Weights of a small self-supervised audio encoder (BEST-RQ).
Model: 2.09M parameters, mfcc input, arch tdnn, norm batchnorm, activation relu, depths [9], widths [256].
Training: muon at rate 0.0076, 15200 steps, batches of 256.
Data: 26041 training examples, 149.4 epochs.
Rows from block 5, named by matrix and row number. Each number is 500 + 40 x the weight over the matrix's rms, rounded and kept within 0 to 999. All counts start at 0. Numbers have three digits each.
# conv: pointwise conv (model.blocks.5.conv.weight, 256x256x1), inputs 172-255
conv.66:532513535532513503466526487508499505504498496346517500446503493534522538494497496482477466420544488543486558525531508443539440545451433559573558456577428491524548522539572527462469503449432471548548498458480473502500496541518530451517536557479523463379
conv.67:528540547493502446481445481501565520490519523542486552495489540440488498477541522552478479481500420451472481465472497463448553551516526522467517542538455467444476479586514563529565547502507451493514518435455425477488462462465526507503512444551544464488
conv.68:450582478456520491520565533545503522477502486458441516467486508493499549544526466587514468562483545507489528518512527477502442465451488514551493475473523490479433456479493511525471478535561502526448470541477485493477525497469505515517515527506528480584
conv.69:503470430457503485514476478511500514538440450497520543462457453451515522548483526530463513558401482450532491460512419426521540430460503465460455502510453475499403511412506469524425492518521494526516459430560530451541463526479462482500584435531518529462
conv.70:439497536488451517509525501456524489488529515470544557431510461466490545462460483565480438578507434447474540440536521468587521449421502538489479485459558489467506543486560433538499455515453532588557503485468505495524513472422499502477488598525575494460
conv.71:536413467520539497547556545488506511511520515514510562474430479506433488506475525521501496485501481438423513513509497464422508531463500515500500529517581516476489503583457502542539504483485516524447538484501585437505484511490431486438453544484512529475
conv.72:487481488453564476558440519484547581452448472472525517500478451523480477475496440435614556572564485524491524538483522542510664479542503597496580466452601531551467497499553520502511519553517482480492518447553443480483512545495487506496494537491438455513
conv.73:453491459508535569570451540472494477476495571511489469497526525468576509532561520444432510567532455477529494562415510498486462479471482493508581483501514489550551482511516441469456593459525409469440527513485506474471457426459465467488496500479462466502
conv.74:453517447537509449484476540467466495458512493451494529507494522458507524481472529480499538523537464502560493512484552493495479518492454477492536508514493474524505474530514524490495420426487450513511500562519509498450496464445535465510447438478446488468
conv.75:487569470451488475490453432445536497504570527553548524517483510525480562528504501537513512533406580446536466502486507463465516495495516531530556470462474454501508478498501537422571481469473414483515462470434496435483441492451504448584496458500492464495
conv.76:537519527552491425569503510529543496541527520502558505544463542490497509596564544495482527457497523506471481514537506475465511478450516471519446513481453495480515492416536548551493537510440495417466503537525475520475505434455481494483482510476482471484
conv.77:486493482541423487519464495587481536481452463516513471529481490543569488489507501510503479462469418562471480510482460504532506487495535497499551464519425549567490559524474569518454470485528458606476553448476551528498493520413522569509527548516509579518
conv.78:589504456535492501481422430466497492519471446472474577523541498485495508471527471498458595499532517435490531509494477486528492445426425494504433545538558515475541502491459485469499554499481481525558518538533493542510407572563478473478511456509462485501
conv.79:581595485518537483429453411483523483511477454492493554535485455520461492429526518444538532489485463479444565494556519527470493517593499526425473526532549500507563492535487498532443529521522514502475489506484538530465481465554416446501547459455500594551
conv.80:573476503460467495454488494531470558544445528499535490557517541535550535457510524414431424510414550430487534486517501543458505536431485562400542504489534527522482545506461585483548497532509452488498492456556466466490449520467513504478480484537484497507
conv.81:485446537452562438455503491495539519460489515457443529513489440535500530521480472482481540430472466496503494485488537410510489526505499518488447515437507490531506470451481535529530463485480509457500526517503447502482487497516526539521532538474540504455
conv.82:530524530501530530474432540543492485524477433502486511497552460475498448496520507466491500456482483460564439463584539484521532523576472523508530492457464473459508496437593470499535576552454507496477540502510496500430458428493475495495517481514507562431
conv.83:462486507467406500522536532534481524454544492523556470442472498611519428504488493480526578530486492499485461471416496500534452442618518500470487402500514501448444430461503554469535443501468529531506478583477459505443542514488575528457488493472524547539
conv.84:515479493467595448522545476466501517481481448531517518478472540477516427501450520572494542493493437471493534455464498457543459539439459403512458477539499472438494474453412500421540494551458457466504508459485483520494498489605504506585544527533559465472
conv.85:486458468464476448411487528507524450470565477602497493456493437621523482536486433567463505520601487479575481502438430490480480502459460451519524563463474477445507570525501491546462447534503512526470490468509502512481464505578462522392489522481478573490
conv.86:519563473449495525484555458535522474498477545509436530621611563469557478564396611523509480557558507538529455472471509589507445484476482478550543506491510463572468480469469438509582477487497495505550439461580508536421542464464495449445558517496525483513
conv.87:481497422548456435521560487470439485539554499541482507551562467481527551515480504540581520481634530531476505507464480511479488527502491559516490482463612514490486433434483452433409502454467551515497498539483547545473468444536491550455448492429442475496
conv.88:514527579494517511430478536496489531527527592565472498495479460440553542466486492502524535486538458461536463508503470438534521508492505531440540482404509590482479549461512489495524516486477581495442386468469529500498462477500491496482477518509461509413
conv.89:512453467512499409555501436498468468624511468412497531497514527439471454482499460424501541530478469450491499491473463509521507517483473463488539496474474452452515495516499468561535579577495442507464477500535515507488494551496459490504503487465524473476
conv.90:463513492530513517507455576450492472464469437521471495487498546532504589560540513503458484584455558445499461561527591603532513561448491552455531470487451521477498544557458511508451483503424497521509499502552508538434495518505517545536497542441497504579
conv.91:487483503486456450498467504577552495515528481468513553570520514487511483500481489424464457520523459553466494517450541499507499499521546479515480496475512450506477420464517462499476551492488483503490563500485511466591464430470511530530480477511465523453
conv.92:564560576487545526455539553537482453379499408543556460525486512448480506517515444451484506580486548572446499500484455481501504494490437559508492513460480605509547518437458573555431543491507519546536521495523478404474547503514523455492478629506473470482
conv.93:544471512514463514461559440438431552430542640515502496519492618482544476550450516596485422513515523478469536546504493599524509509476458525575495466437481505456448510461470418539454491515481539531339492549500531484521499483448485476454484443445475511590
conv.94:524536571547520478505537464484492485552520513442507484451523547470467492529511562454569505494486542519486594453509474540449492568424469475484480509477453456533513478494479441575531496514497456520542492490458571508513530466494487441521530487451483481464
conv.95:464453493484461482437475549525468471492612476519536460520472488442537396479534481501471434527484498518543509474553556519480511573500490532545523559562543469468496477493452572525482398528469528542546469472474515510474450540461432486449557530473439486530
conv.96:505545483430449476523536553477535447516561491541559499512403491434557565532507406468462475523469444478521611450481498555490507545502492481435426528516530501413571431506541521495478540456557526490519529556587475542503514503425453439480481508522513456458
conv.97:512488453449495514553436559510520531475435509510521510505461487548546518491524473456472520454579514409534538485467464472489530465527510541514516491444462512505536508446466485479514550490476482501587421481488460435567463477484525519476561525552457458476
conv.98:519525458485515512489530471473546425474523486473521541534573477495493494452456435462522508488520460508510541441523489647480512496515534488495465475547484466486472505533445509480443498595534466486584536431419546451576533457545449525505534499484565461572
conv.99:502495513549527485516543429501530462493532484512512484498443496509469456538458452522494491530456410559425432565540524483537574546487591507495484532511504484478516514481487467517543455522484477497547498548548459575540596528469511508497500441467497506486
conv.100:468553556498484526470537452509444443516434499523501489462448444485504491494570540519510502550420543514536469477613498476564526492520499504512519514532512563509501464501481531569482487506473585486528520454494502499499444470486561469473462545459482479466
conv.101:462547558527468512547501556459517510475589508534546485485534475500476548546464459550495479470517522483521526475511538510431540531569521458513531496470505478486421496518463480521551444485426550466495544567475589561495596513515416451425552451542558437579
conv.102:515523497530498467459504465472494535524453493498476526483483491536515527475463451485427463468474537541533487445518462505527501576467529443508530568545460571484485516466486483452500456429462484492454494468500532450488478478461429490549470493505486478532
conv.103:567438502555519550464506535481465509497495537529467550425537496485458493501528526507455453433536509558515468512516496489481511481529383410470507505531494553558460501536483466469483508471477502495532519461603505566506492470522516470535451518468456487598
conv.104:524613472518575510469518436496482499489558537519416544433422517518494503462466464503497493473529433527506513556573458542452513508504488553476498458498487512546562505445518511528574505511512518467506533511463496460463552497563460509537489502457490443502
conv.105:476448531472537468555558448509570592461478532522545472536455489521443556454462497584545465539460512468450499466549454463562449563508476485526506523488478504462493589514524480541475500454425523535485478470525463511444514462535519511449506438489547521515
conv.106:507480483492495500527528568523488547552506426508583505493521499525456493527500454445468474500480508471546448476507466392494498516535438444467520428462562467456522583469425545430462510597493465460538420539601443524549463510452475554485422588518528479511
conv.107:496482517514468539452469444432550486593494478571545554562557522451442480549493569451533454508453546572506512481539514496486428523528532480512426520506554544501485559511488513503429465491526505465452456491520505596517478481516498519466483489526501521426
conv.108:492484471505472504494451471498543445554496538474511501498494540465510482498493467458604454503506482553506503487517487501486492507499490455539499458487407562539485499456549493511486502526532467426495458554528589484522532449488484545432486482549493617584
conv.109:486572513453470473495538475516512486534525460528583465574450495465441493458507483509540472509513561488567455484485549524491519460541560524453462534440490527518479555586545504424478530505603527465489518469520536495514465480453566517487479453565439552538
conv.110:547447422472466453546478501501412473532510494459442494537443535541523489478542544512507540536491487458418496442512482443450490558520511420498497525506495533449568530510518506497500528410522525503452516548538426490526463449488487505480508462468473459530
conv.111:495536539525524531520524481505483508496635537476501457471539480488513482454506525452474420491413547529513496508446506518505562562485473523498433523544524495486486504507495478543446589470455470437532468464492439575518500503505473507483507532471622525437
conv.112:529451486558493511529488494449533565594466508479551575550516476538537478496473543545480517482494538448526439571490515462560473491541482466497586485562528482512499449492538559595458539502530518460499436461426486554507454448435460487474543504570504481498
conv.113:509481562470502497477492473495563494493485461470474456447463547485505510454536525494468482453519581528571526526491444461461564514562514487533555500503532516431451554430503538494502488547518459491574538540514525568575469420537489528552465556483500463544
conv.114:497470501572467449498531478478461503480506444505471523561487574547481487462474503562490491524500496515532495479483507536465477476493476500457490557472525482505510497507478433467480490487550483542423500506508472422370533545484504566527456477522529465527
conv.115:489513459511496452436500467602496439499476551515511543532496534481449586539500444459568507499484482514542533566474450551510526473541502439536477459466522529510494469458582462468471475561438518489561480565563477556630495478461483528440481517505570493550
conv.116:489533524529430479524477434444484536550489492504440514428504523498495465531479548448502507415492478551477491478499499544505455491475470544539489519505505558518496468489403505472485554494514456489484502480567582477468470469488508582442462523516484577481
conv.117:421524449498428504643536487441524526546536535510487495503509570494500488454496490533482551529450513456549453595492461512510531443553501569462526509490539517448494559452513475476475502550519495432528521547565495497528439462508502494512499589562451517500
conv.118:498430457460478414507570474465443534457552518493508527495517532460453465546534478480470433574465464533548547460624589527502463485505560529568546494499456597483573427511550509512493515483451500536496531443522467510527418465404542504512497551579455518504
conv.119:620548416440527521510478446446498505502478427439534504539527522452434511458468445575535476493486489543532518444530516479513419466463564498530543508545424541467541531484429517529491476491400507489545540472502471464569510545434477537523500604485500423460
conv.120:470491501557456438523507545474509442470528473462449490471518515492524465529528520452460507498527431474439471560562483506508434491549507497515499509486507435503379569554583484562468467529492504471444534480468487474558482522514518492518532443525530435479
conv.121:508517476477552497512496463487493468498482506437469464487468490480432517547501490521457557476559484485540489791525457534503545493442433535503446534469526550436512494492503453523521543499476507401522482475508510550494452492484484434528537557507539460508
conv.122:500507519511498518495488529555462505440492508510513498500513472595463447454514492458470545518573453498483484499419488468472431567528500457586522530540488503442464429539538529518481498590502466509574441499513519590450520463485468525517413477488561475531
conv.123:491515498565537551479461516434514511527515495536499498582517530529448468484525485491526500491502508539500540453463555537544419526509498409551487536458466467483487461500486488457502539519434479559470527548509541469548458467563408530513501602518497454563
conv.124:527437507482524516534503527497486480535526464563499511542497474442500487548488446490559472450516521468486518496487487494455545495479454527460485482548568469492465566530498474572441548488436579478520460405550510480516550436512512503477480481506536476505
conv.125:541457532480555490544480482498525493481483454538520500464496472562477454505469500474508480494445498518549479462437504506507489512519512472518527510530505520495431553550558498493529483448494492493477515470466502532544508486433516415565467515487502490490
conv.126:601458482493569455480480539495514593466458485454565501523477474492469462464556503534559532487549390556486469483539503488457423496485507571503584480555460496589441568485520539546608571527508493432454511467468516480465465541505460360478497523547540513477
conv.127:525562491555524564535497579571456508430516493541487519489518564508529498496445498469489555485530468411506500533549494514547462509484455488461535540514530396504517502416506498581441453519463472599487465479524493486513483497487473550534534476533470562470
conv.128:553492513442489516453489481519505558492508491514523596492521460511489493463492508485505525436500522455575522486519492589446480538525518469558481490505515480461540543476536506523440453436486549528463458545560510467561520528526517481463594482476473525488
conv.129:480483523543573513481492497545546477538508557439472504474457398461494544477575575520460483531480512569534467460438566637490488493458545502495496541467556529489439524465480550514454532529414464491425581513564509524513507518481474553506512489497513524430
conv.130:540465490493451477501423524526492504460469515493539541550535442499491520554520521510487476414472520400483513420483505454567431471493499525512469555500490480544464396467498505680509520437533496589462527474521475516517441506536547490491553506485554486483
conv.131:495468499549492462527466488510472511465540445544476584452456435535451494543499565537483442454495542463488475527490453522494443523469484442549492435538457526566472527477445473452507440498429482461543541505446467441517469465540445483493508512463438481452
conv.132:497554504486458471544539520533413481500445541445454434458537529530479532521495535486533452436500512506536413477459565543461385458435489508467493437468451509534410446544435499499520460448420511497551455514476532509475524577499490413512570568485435418542
conv.133:547467508477465557417513488519548513438512402481582527510479562558619527540538467507497488540476559408549503528523547516421527482517485507519464422479519491496464591449496436516495440474535488471517550478473512480535480489490464490476517407504541520525
conv.134:531542480466501597455486559485491478535479533514540512474505497466513460447460608539518572453512445479570532501505476478513454423444497479482511439567507515449533533444404465513502477531407555474547474545494481616541516576589547497557512485525552474552
conv.135:527571536446481513527544504475562492475482509510526507453623477548577522497546548483500488628443462557481477534544586492516570492522512510495562467504581477560441446436510527555617466507574448505546491483525472535463483498486495508485535457436484492497
conv.136:491519469446487481522488536539505520498596438525442472524493463552579461513417496520435541558534487535527474562595526546490478526602476439517480462506582500442512489537465507563570455478465487479437457520462469448517546469498495486521541482424528496514
conv.137:513552503503518487575490557420471501508446536477482538498538473444509524462504513451458441506532493474462547473470457525535598442450464521465500447477517430485560555494566486496465454436496506445527469473470473571484508521518590519528451511486502468533
conv.138:461424496499496559494455481510462456506520485535545514482483470483480474498466487500528433518509481509539504516406470429550496505521498499481492438557426535505457529538507501470443400473464452521483485479480473441487488557513510481549545466497540408427
conv.139:453499488492493540468400543579478471482493433534456558498594565467462511496511443482558473474481402530538483527519462487483589480462520490480528604527460473473472516480507561563496497561568421454506540545404538458519452556557501485477576495471533471546
conv.140:611482526513563534521495507494421624525531442550476450538512500515455575453602465531458558528451508526510515487438560613485504459522553479530529477419444505472477519448512564463569488468548532527496528520489437572517484561524515506505518573472482501468
conv.141:548575510479471510461513469503525560481431422516425637420490530411458480473493489478550511510560495386529529477455532531496496494496479471469585643542486555476520566499492490509535481540415440506528506533476459570523564477542520541548556448419522481472
conv.142:474527482482533479452528535565501476502512512471503519495485447407511492542484509495429494439523502483526520549492497421474576540492504521494499499484543490465568479498477463463503505493528485528483473550512663438589419481491488442489562503512492456469
conv.143:514489538490574486529522465611488561448560417447545517543498504491500562482578590468578526467478480561449489492467486536420568484532470548493496506493454521542551448538547548545506589539478546537441558477473503461505512474528544470483485540515494575513
conv.144:483489477500469479507487461576561432517517489494421468536593564521495561465514455495452465522477547570542552539547493468573449512461498443504559523422508482542521527500446528453447468516447480550457515517497542523428569490563495536495464512502526608543
conv.145:585461457509536483559470488503475531480484480536549568447463486477518515617579500500492565463479448479511485481549432503541563516463523484457543497481506481426584400458483535476535561396483520487494473513576466433437546571473467454513533515449474483480
conv.146:455483440542468549461504569476461543595537527562472520496518479459490496544493463528504575450494460474532449468461501454486520505556524473524501418450546462468508503551538562439535491428446511530465529507466489454507509468478539536481507493464517445447
conv.147:502549455534422484497548489510459486533467408527438449542529456438571547555477626395549513457551500494537547574496497465508520522449502485547459490513490446485483470479560592474490515502470536431462550516524481459497504504548453486551493573521479571482
conv.148:478437516526554488442522507465470517490463672524537515537554519502457476505509514476408552480512485512565478509551494485454468594468514494497516479484461496515516453565528473555540432474469498452436586503502504529498489466519481404494466454464455453563
conv.149:532425457475511455513458512477486519465502518524491462530530533483459464449509483488498476504493466487560429517432503447473500541535497546465488521516512557472536499422508544480439436473509438496493604486469497561439523513519501584531441507498570554431
conv.150:515493515498517525471462485539499484502468539583511500458456546485489560515452423466544471472526460423495550426458423550513467508521576475561489503504523500430420437504477505490556501571517526515548487490473512562475477509416538462473478440547470492526
conv.151:528443487523461546453520493516543578500494438566513522500534431467451459438474568551579420525481461494534506539501489494530451492488511496524473508543533491419478488531483451541473523453527463429488548494498446507477476468504516494527476510491533555410
conv.152:491501468498464456519531493527552566521525533501491511495493479620525561472507491482475555473369441450527566536471502547434458526545481432480492538575446450507506581480519481483454551511419498480503493552444524476531496498488460528570449530519476502525
conv.153:485506492464444547495516471520561393478524551486457576433551482506583508409552524472498534508495588541510512490524505530445482486522442538493558477489453508535468560470501514493456467450515457615499487509514550606443445564521445571504480516515535448444
conv.154:562479471481504546508441544505467512504544463542520425542475539540468464488516534496485530473480497446537487538504513530560469448511552508428510558531535470484431491587448493532459437529543510489488507555476467541522524501473471497518431535519467520506
conv.155:458573442517485480510484486582560487483563524530490492450435561534515612508420512472443482418630482439505518506459387517454551526479544488520459494557501458479551477502495515442568447525441412496565476528489488455486514514429542537587493490473499538540
conv.156:522468479490506484480496473501502431525490502440560499491481480487519513485488450532516469495493490537472513429548507479560517528443491497468494538477564444499544571471492479462476572452381478533453558523444517467499509504504521527466451484576476486501
conv.157:538535536475491535570504558460502486460520498499480431447463496534529515408505500538426512459495536492493525490493406578589521481507427535513519514487473474529501476540500464493468473514456481565545486496546538517496453491501462512571420533536505555468
conv.158:497497569452475552525523559483530486464463481529396519433479506466539516433468537486491525514481553526481540492600496459494514564454537545440461479478531506500501517513507540473543495488489461571481508579468513510473534594469481587565511548516541470514
conv.159:487436525528471498506520508491477538485480467513480598493545494558512476529452555500438462548525528490558515507439472483479474486503560499517572505499438487510508478560560432467520442543460501488454534544543502554592471509521456484517458475521469497506
conv.160:572535519546452483536454483466502441461544535482455494604486446441520477555415595452470522465548531465497443499522534475474494446503567493437480546458548476477492528491498433454458451486500487503500528530530467510496487463478443512598565520439477507487
conv.161:480543448526501485553529502512499490554520540499450464537594574458488476450480546437445604475524508477461481454517440534464508516500506445462466491557545563500515532510436422480494451504482458532516533525544566426568442431571526488537474467495511493557
conv.162:555474491492444491553546429519497517502469483413465542477487447535507504485466541503572548472508557491483428501463490460525536558527446477512468484614557491483493549549525524417492522506525482506441477493503562500529517465419531447446569562521506536503
conv.163:575458482446517528582469512477486501472394485545495477444434500565499531518454504492591517466447469486509499457587491504564493536490484489556471502466541514491502519424534460497522488452481573579540491472474560507430483513444538500547526463472523483513
conv.164:475505482533482524486533450532472556548549533462462497537537535507555573542512506482394499557492491524471493523499479539486461469547386480514539500418491505525506516485466515473514479488498495557539514520499500501551460522454528525500507487507464436480
conv.165:520470498454500551565497519496459525496501521488512546587491521397454491520502442471436553510468503524423528499463480548532538472482518474424498461495494494479536548459570509485496483498465527452469523492487514438473514526538631506429491489445452537440
conv.166:569412538462543526428518433491480453547498476514494499514427485488498536494544455523475478452524464526511477478452508549537529505547528549446555471467483507491490451521527506504450465506519461501432548521529489523562503502455579534540480537537519482499
conv.167:460495510481560482476476458532490465451582549432479469466559480615491551473545503533574534498488511513538452458550547441499615516558485465516459531492524514446446537526586516464499470488472512535506468517512536449505456456558523438500465545511497449488
conv.168:474451492498516532532460509440491521430501521579518477475492467437510462536466510475515505519561487434483482544464510500508471492458497574493566566522500534592470591592465523455537449456531420534507614454399482515505538488486502491493480513501408465492
conv.169:431558508474528545479502543516461532512451479488526523578547441521509463454439469534556492530484477528446556529497487507479480538513408460499456419516519454506555524515524508546546541496455542415524534478448564502571479473443511552501507502451502489450
conv.170:489474514485453535483501454613438526560473509546440499477564540473520539472500468541454580501531444498485598507437528628488531534454473504471452495548576512550510456513501504473488576428571450498570526571455504504495526418525582510490495525499463520517
conv.171:524452496528549536450489576460473481497545543308554525475457548554482520490495478448500478545529492507474500541547502458490490482493477541556506537554557507480525518526535573537549471502479502485565477450509464508458545446546473492536448496430466539517
conv.172:499503517590585463490534539556487499481470483476509485495468480454540457434512472518541463485460506547419546496496629512539536424469491455466529518442481462573473503533518496451512411527619477564459476481519510520511436484533531500453426490450465441450
conv.173:463531467503573459538499502501533510461574429438586483519507401526491559578508505518423470524478537436518517530435551537626476501471526537565526443499478460507485509463549524419457443572496559455493518487490412471561597497498556442524468496462562503487
conv.174:484469430510520479507491512498542427471467506527467532490520507453457559463417575586525458470545481478428574495485489505493491625541530504548496492523472441493531532568472473522469440468539505434489433535491405442460492513441464473536469524513501503448
conv.175:494471484501481467474507517531479444458527519489498573460455449458511487518507524507570556527485486499433537520510487497535536463509574525569526509485465461461476558575512499505523429549528585481577536485461520476505529494489528500490472407556486432500
conv.176:502476510475395495412520602528506512480526468469478509399492458515521536512480523474504471483475500493473505515493437504477465520523471565496498529444452500480506456516508451544478511509458492441455481521466515527513521544496550499459443541473451501553
conv.177:503565412454488525442462550544482633449500523515460466413486493511531475566422437471594446438587481512430459500549474519483511473476520515516461459479528466490507470418494430498554470515394485544445513514470606476498525574482489503462508471439549522508
conv.178:521514608478451474542486510486515504467507552509488449583516521500534481494510469534473539516527509502493517490528437542472592467521552539497488439445529486541466521453492526504442513586439513520523457474521448527539453603539542535479482528537541498503
conv.179:482532472477591578457530468463500503501488501459521506515498465503516535469433487499439414514481516500526509557489559540507544497486494484489515570558572476600496486470476477483512517495565505458533488476530495494546501458515426485503546421448580565450
conv.180:510487414503456501473491510496517493504464478508434494475572519466448514515562469418482570484506541498448508519518561547489455538550546456476509549475497516438461432534488453506512412537455574475468478467427530499498531459482478478505503457547542460462
conv.181:455476458523504450446461511539538478483539490451508490512535582486502529498501515508482458503521521589548472469474478434486583510433520540533526539426454510516489477476483503458558514494461504539500464557478489500508515544500535422470447454473488522561
conv.182:450522483529481491505520506472548461566436463505485519483521490520497500551479453495538501529497527462493481464517572515493419534483552507414555466515610490539486548445468503538467554485512509608486453483524484512448487436438499545533457486474448505622
conv.183:465486461520521504537450486524440598515455503572439465522514422524501467454486523497462482459553454480494516525479509479427479535438502497501510564518476551515558483567480520485495517506516520479501505395443506507526537500488520513584486466580460479539
conv.184:504426563483475511471469564456491498456486497496550460511497479420512561469483498441437549585410496464493487504410474517467533513491531491503493624454486564406532462438519513440559425493566518500438451507485535478506497498460580531484518517522580499533
conv.185:513563428480527540499540457492453564547454526440494520492507537488510466463483463496512525581465513485543521521528497492449492470579532475492550511466463528483518508472482549431477530502492467530492483558498525504461538492538495451510498505473450485469
conv.186:494503440469512448527475562472480601544482485496562503518411483450533445462481487512545554501433546565570463468455500536500466540563533558467494448500520450502464513558575460496519482596488515575511509488550529537475502458511606600463495457500484531548
conv.187:518472494514407450491461576512541637516451511485542544479482553474486520528443532452483471580618499520468427503488581525460510432515487469427562442552474488665421532563515499523538537524408524514508650483565461482508526472494497490487459568478507475511
conv.188:493523486393463462533470546409540420510537503416508499440598532457502466548549521470481532484507491431544474520516526532502471515511487504671474488502500543545500469525489411593520534490426474537406478500472491583524514516524554459521475469563517489508
conv.189:493481553483603497565533480552551554501552484499473473482479492551579490512478481449460582505573520493424502481469536466515526509546542534481479486511489529454551455470474492525490461482466483500478536475591497501551490523480538474547491458499497523545
conv.190:464563487502488501473453458424528441505455474495467481452532532560543527527532539563468492583510496514469507559569528441550509497468517495436492409524443381504566507458477530419533391503520491472477493529526464485490471512478495468554440476519502513456
conv.191:485473565493487505525461484492531471486465500499571480508439515552495503465457499473568466463530510554502524490543478531473519484509506471515485511489481549558462437496482479485517524498405449497436510492527519514493514501540571524479480496528426448443
conv.192:466534449522488375507470522413445466445431519517434509567534480493491430456521461520460486503523524495469599521518495456525413462636500511475509489526502480525476550488455506550510465480492490536514473513503505540521530538440547448568497442549493472477
conv.193:558554469433513549513467562572654587444565531431507470430436439523515535502525469545552607507466533547535509494537500440497502520484537500558489471487459519550578572507545522483470518532513502511475472484510401481506468465497488499510537508444488540514
conv.194:503514487562500575480441525503540543488483496511516486491485451510520436462505442455407448424620434454519485520491510490432487502506462462472528513552542532513487473584541469465473451549441505500474562541492465477439510482473498503533419549499532486526
conv.195:443523512524476471510511527512513444502498423494413396526533444516527491470512459548485474526424448502536528548510560492524464483487479495458445502509560562485459536455473530454488543496496415453454435469500544507448497472576514529487479486481610502493
conv.196:582497477467521447524562497469517468459503431564467454472553522515438513495507514536422470488496538480471593596470558505482533471548446445469498517513530483565511537477495526524439447540495463566582461463462466473526489539440571479428574521516499465529
conv.197:458473574536552494503544526512508488526541443496466538514510531445429434488495462609508438551486527461504408509538523500504430502526484501481478486488553505547589496489558504392572468523572432529514482484538430497522495479450550480461547493570447494445
conv.198:444481587482512509388479498549491504526487499450466446487511533521476497505560487482453520503481444491436505502449592499528526470503555530520478528463516468498578502483577456488520425505471514490525508505440471469389482484533470525462462525544481508530
conv.199:520494509473497449551428486526548499500432544456509490494479454518416464476411520506463480502523530515481485505547458389544607526474485445594439571512545465450512525478511513569535481400508475500470501540508472473503492478461506485410494515535523450515
conv.200:529427529542466476447571543499511462538559516477453473459458525505505460579492537552454455453466461459507554459484489474601476425480473503520456505474498496449443500522516566508474536466473416517517518606448577461501487530504545479565574506476522552472
conv.201:533496615505539523484491526531460506538541444577459525480512446468500460484448523452540557459490482514472532457521541565494466579555484623470550449492532434479541529489554507443433463505508508491527427503479428472489457547540456482444557504460508526497
conv.202:538493537565558450484492449514528459545505489481518514446489479589451480471475516508486469585488543436575433496523567526523460562472453570503535524516512505556591458507450429486469541499505539417513506553463517629553489467486465431471499527481526426528
conv.203:469478514518440487476494538516462491459452558508531471559482494456524505461547437495449491396520540475498507484461517450508476485465550492524507440539553526461520556504530474531471405547458521540491486473519491463412471489457548477448529472505553526485
conv.204:417511467496478569542538459482447503461483505539469474500479526482527501454528523530509559441500454518571412465514544480524507550510487484553514430449543521504530547452472546503485461449466550490454450513446489520486435558519479587517531516505569522460
conv.205:501527520561519546440442457488512650438442436531460501526585519522451472472460471500551475483501541502503507502479488494486505459543579527523482493579484501458531484499441480477507523520441447494485498492514489432560480445523496480435488507486557531506
conv.206:466464495450468547522523566425510492489545447526514459483416466500432447418503496466511546443532514511474545495473416436447439491520505485512570487534501468502572520510495467542516496503537512500522571598508517494439433491518478434560487536512481429468
conv.207:437455507540407521488469528519468478492506524463474478547464452462477517452487414540534545518521498486499495530504591551492540489490503453507530503479465507443474492518403540496587491482467468454477484442408510521473554482444449512504491488489545514546
conv.208:513478446624510483565483535485495503521508561463506434552515468550464516531585507595414500509467483490572469472505432526454466478488519461488573405569583474504501456505535592530557484578469465438557484497516404472591517476483525389496500438419497490513
conv.209:475494472475447462561477519506574599569502523494518563484440520564491503484556488501547497472512537572484466508534478498523559487481477535488467496508433497586493484443544527490444506476499481562499500451556497541462518470473512570506481459491498500525
conv.210:505497505484457575454482496531430522584465513512509556476515515479447514491458499521520542481457489515495545542536489479524489568500554448458514531454471492561498568515503464481482553501513471483499500462471558511562534488492459442450530501562484582500
conv.211:540506574585476576547455468494519465487491469495490559621456528489518520523467642580470530529507502551467548455528510488488562562565398468521482473518576513483544471516510530405435499500545555533445493529471483458533447518492498454517446568520448501479
conv.212:529471557512539471460496510479518570499462581546518511499516495585398458447527465499487523567475494448499512516527513552599481511568430499506532487506503517577434534499530459579504456510405467479576477481485500440427502527582463443562459602520499457563
conv.213:494499496496485501465495543426466478487483539635460481496431456595536595617498503513541480515540514515526520468513543484506486533432482447428459458527506435481474480478470509447460454472502496517459490443524523484525568571591521498513550500540441530479
conv.214:476458450427516486496472556495477515509554427500563448507540459508464551497519486531534494527476566532500489516480467442481492422510455465484519487476427530474559475469552524508472565471502444510546496529490477461483512435451549492483664535511475482581
conv.215:457470526506542528516457509449506477532502504540435542482553542474477497475497551460488473531502513498505509496501537477541559430525406477544491481504501475530504554478451631484524541453557531475558527461559526464478499526529535491486524447510541528488
conv.216:539457527428507513514459542509502518466475578544511492529486490485471502583540525517525468549491483511461480495584498517531427507490520534479561528488480520502492474497523515453525501461551474436455465464466505504474513527489415482399474485516560517557
conv.217:462519501479530562513590516478479444484466543521494537461499418558478484507553522478540508528460419536519476487481543520512612518506481499528534555468513459472513502440509448455587549493552571482495496552525408502484557476481435473455506488475480445523
conv.218:422493488541539533527455442450489482495495562492476519449466503469497531528463547503477505515491524484535461448544439503516533461504438494534498542508515497421495504515444562473436437496587509508508507516436497420476498536491534486513534483428449480497
conv.219:531462484536533497474560506512458522535505517466523476547440522476453499491512495482495515556496502516512477532509415530543469409516508509507480606470474450484548486500439556528487492538487505561564493552498474486484574560503416478499559449553466469561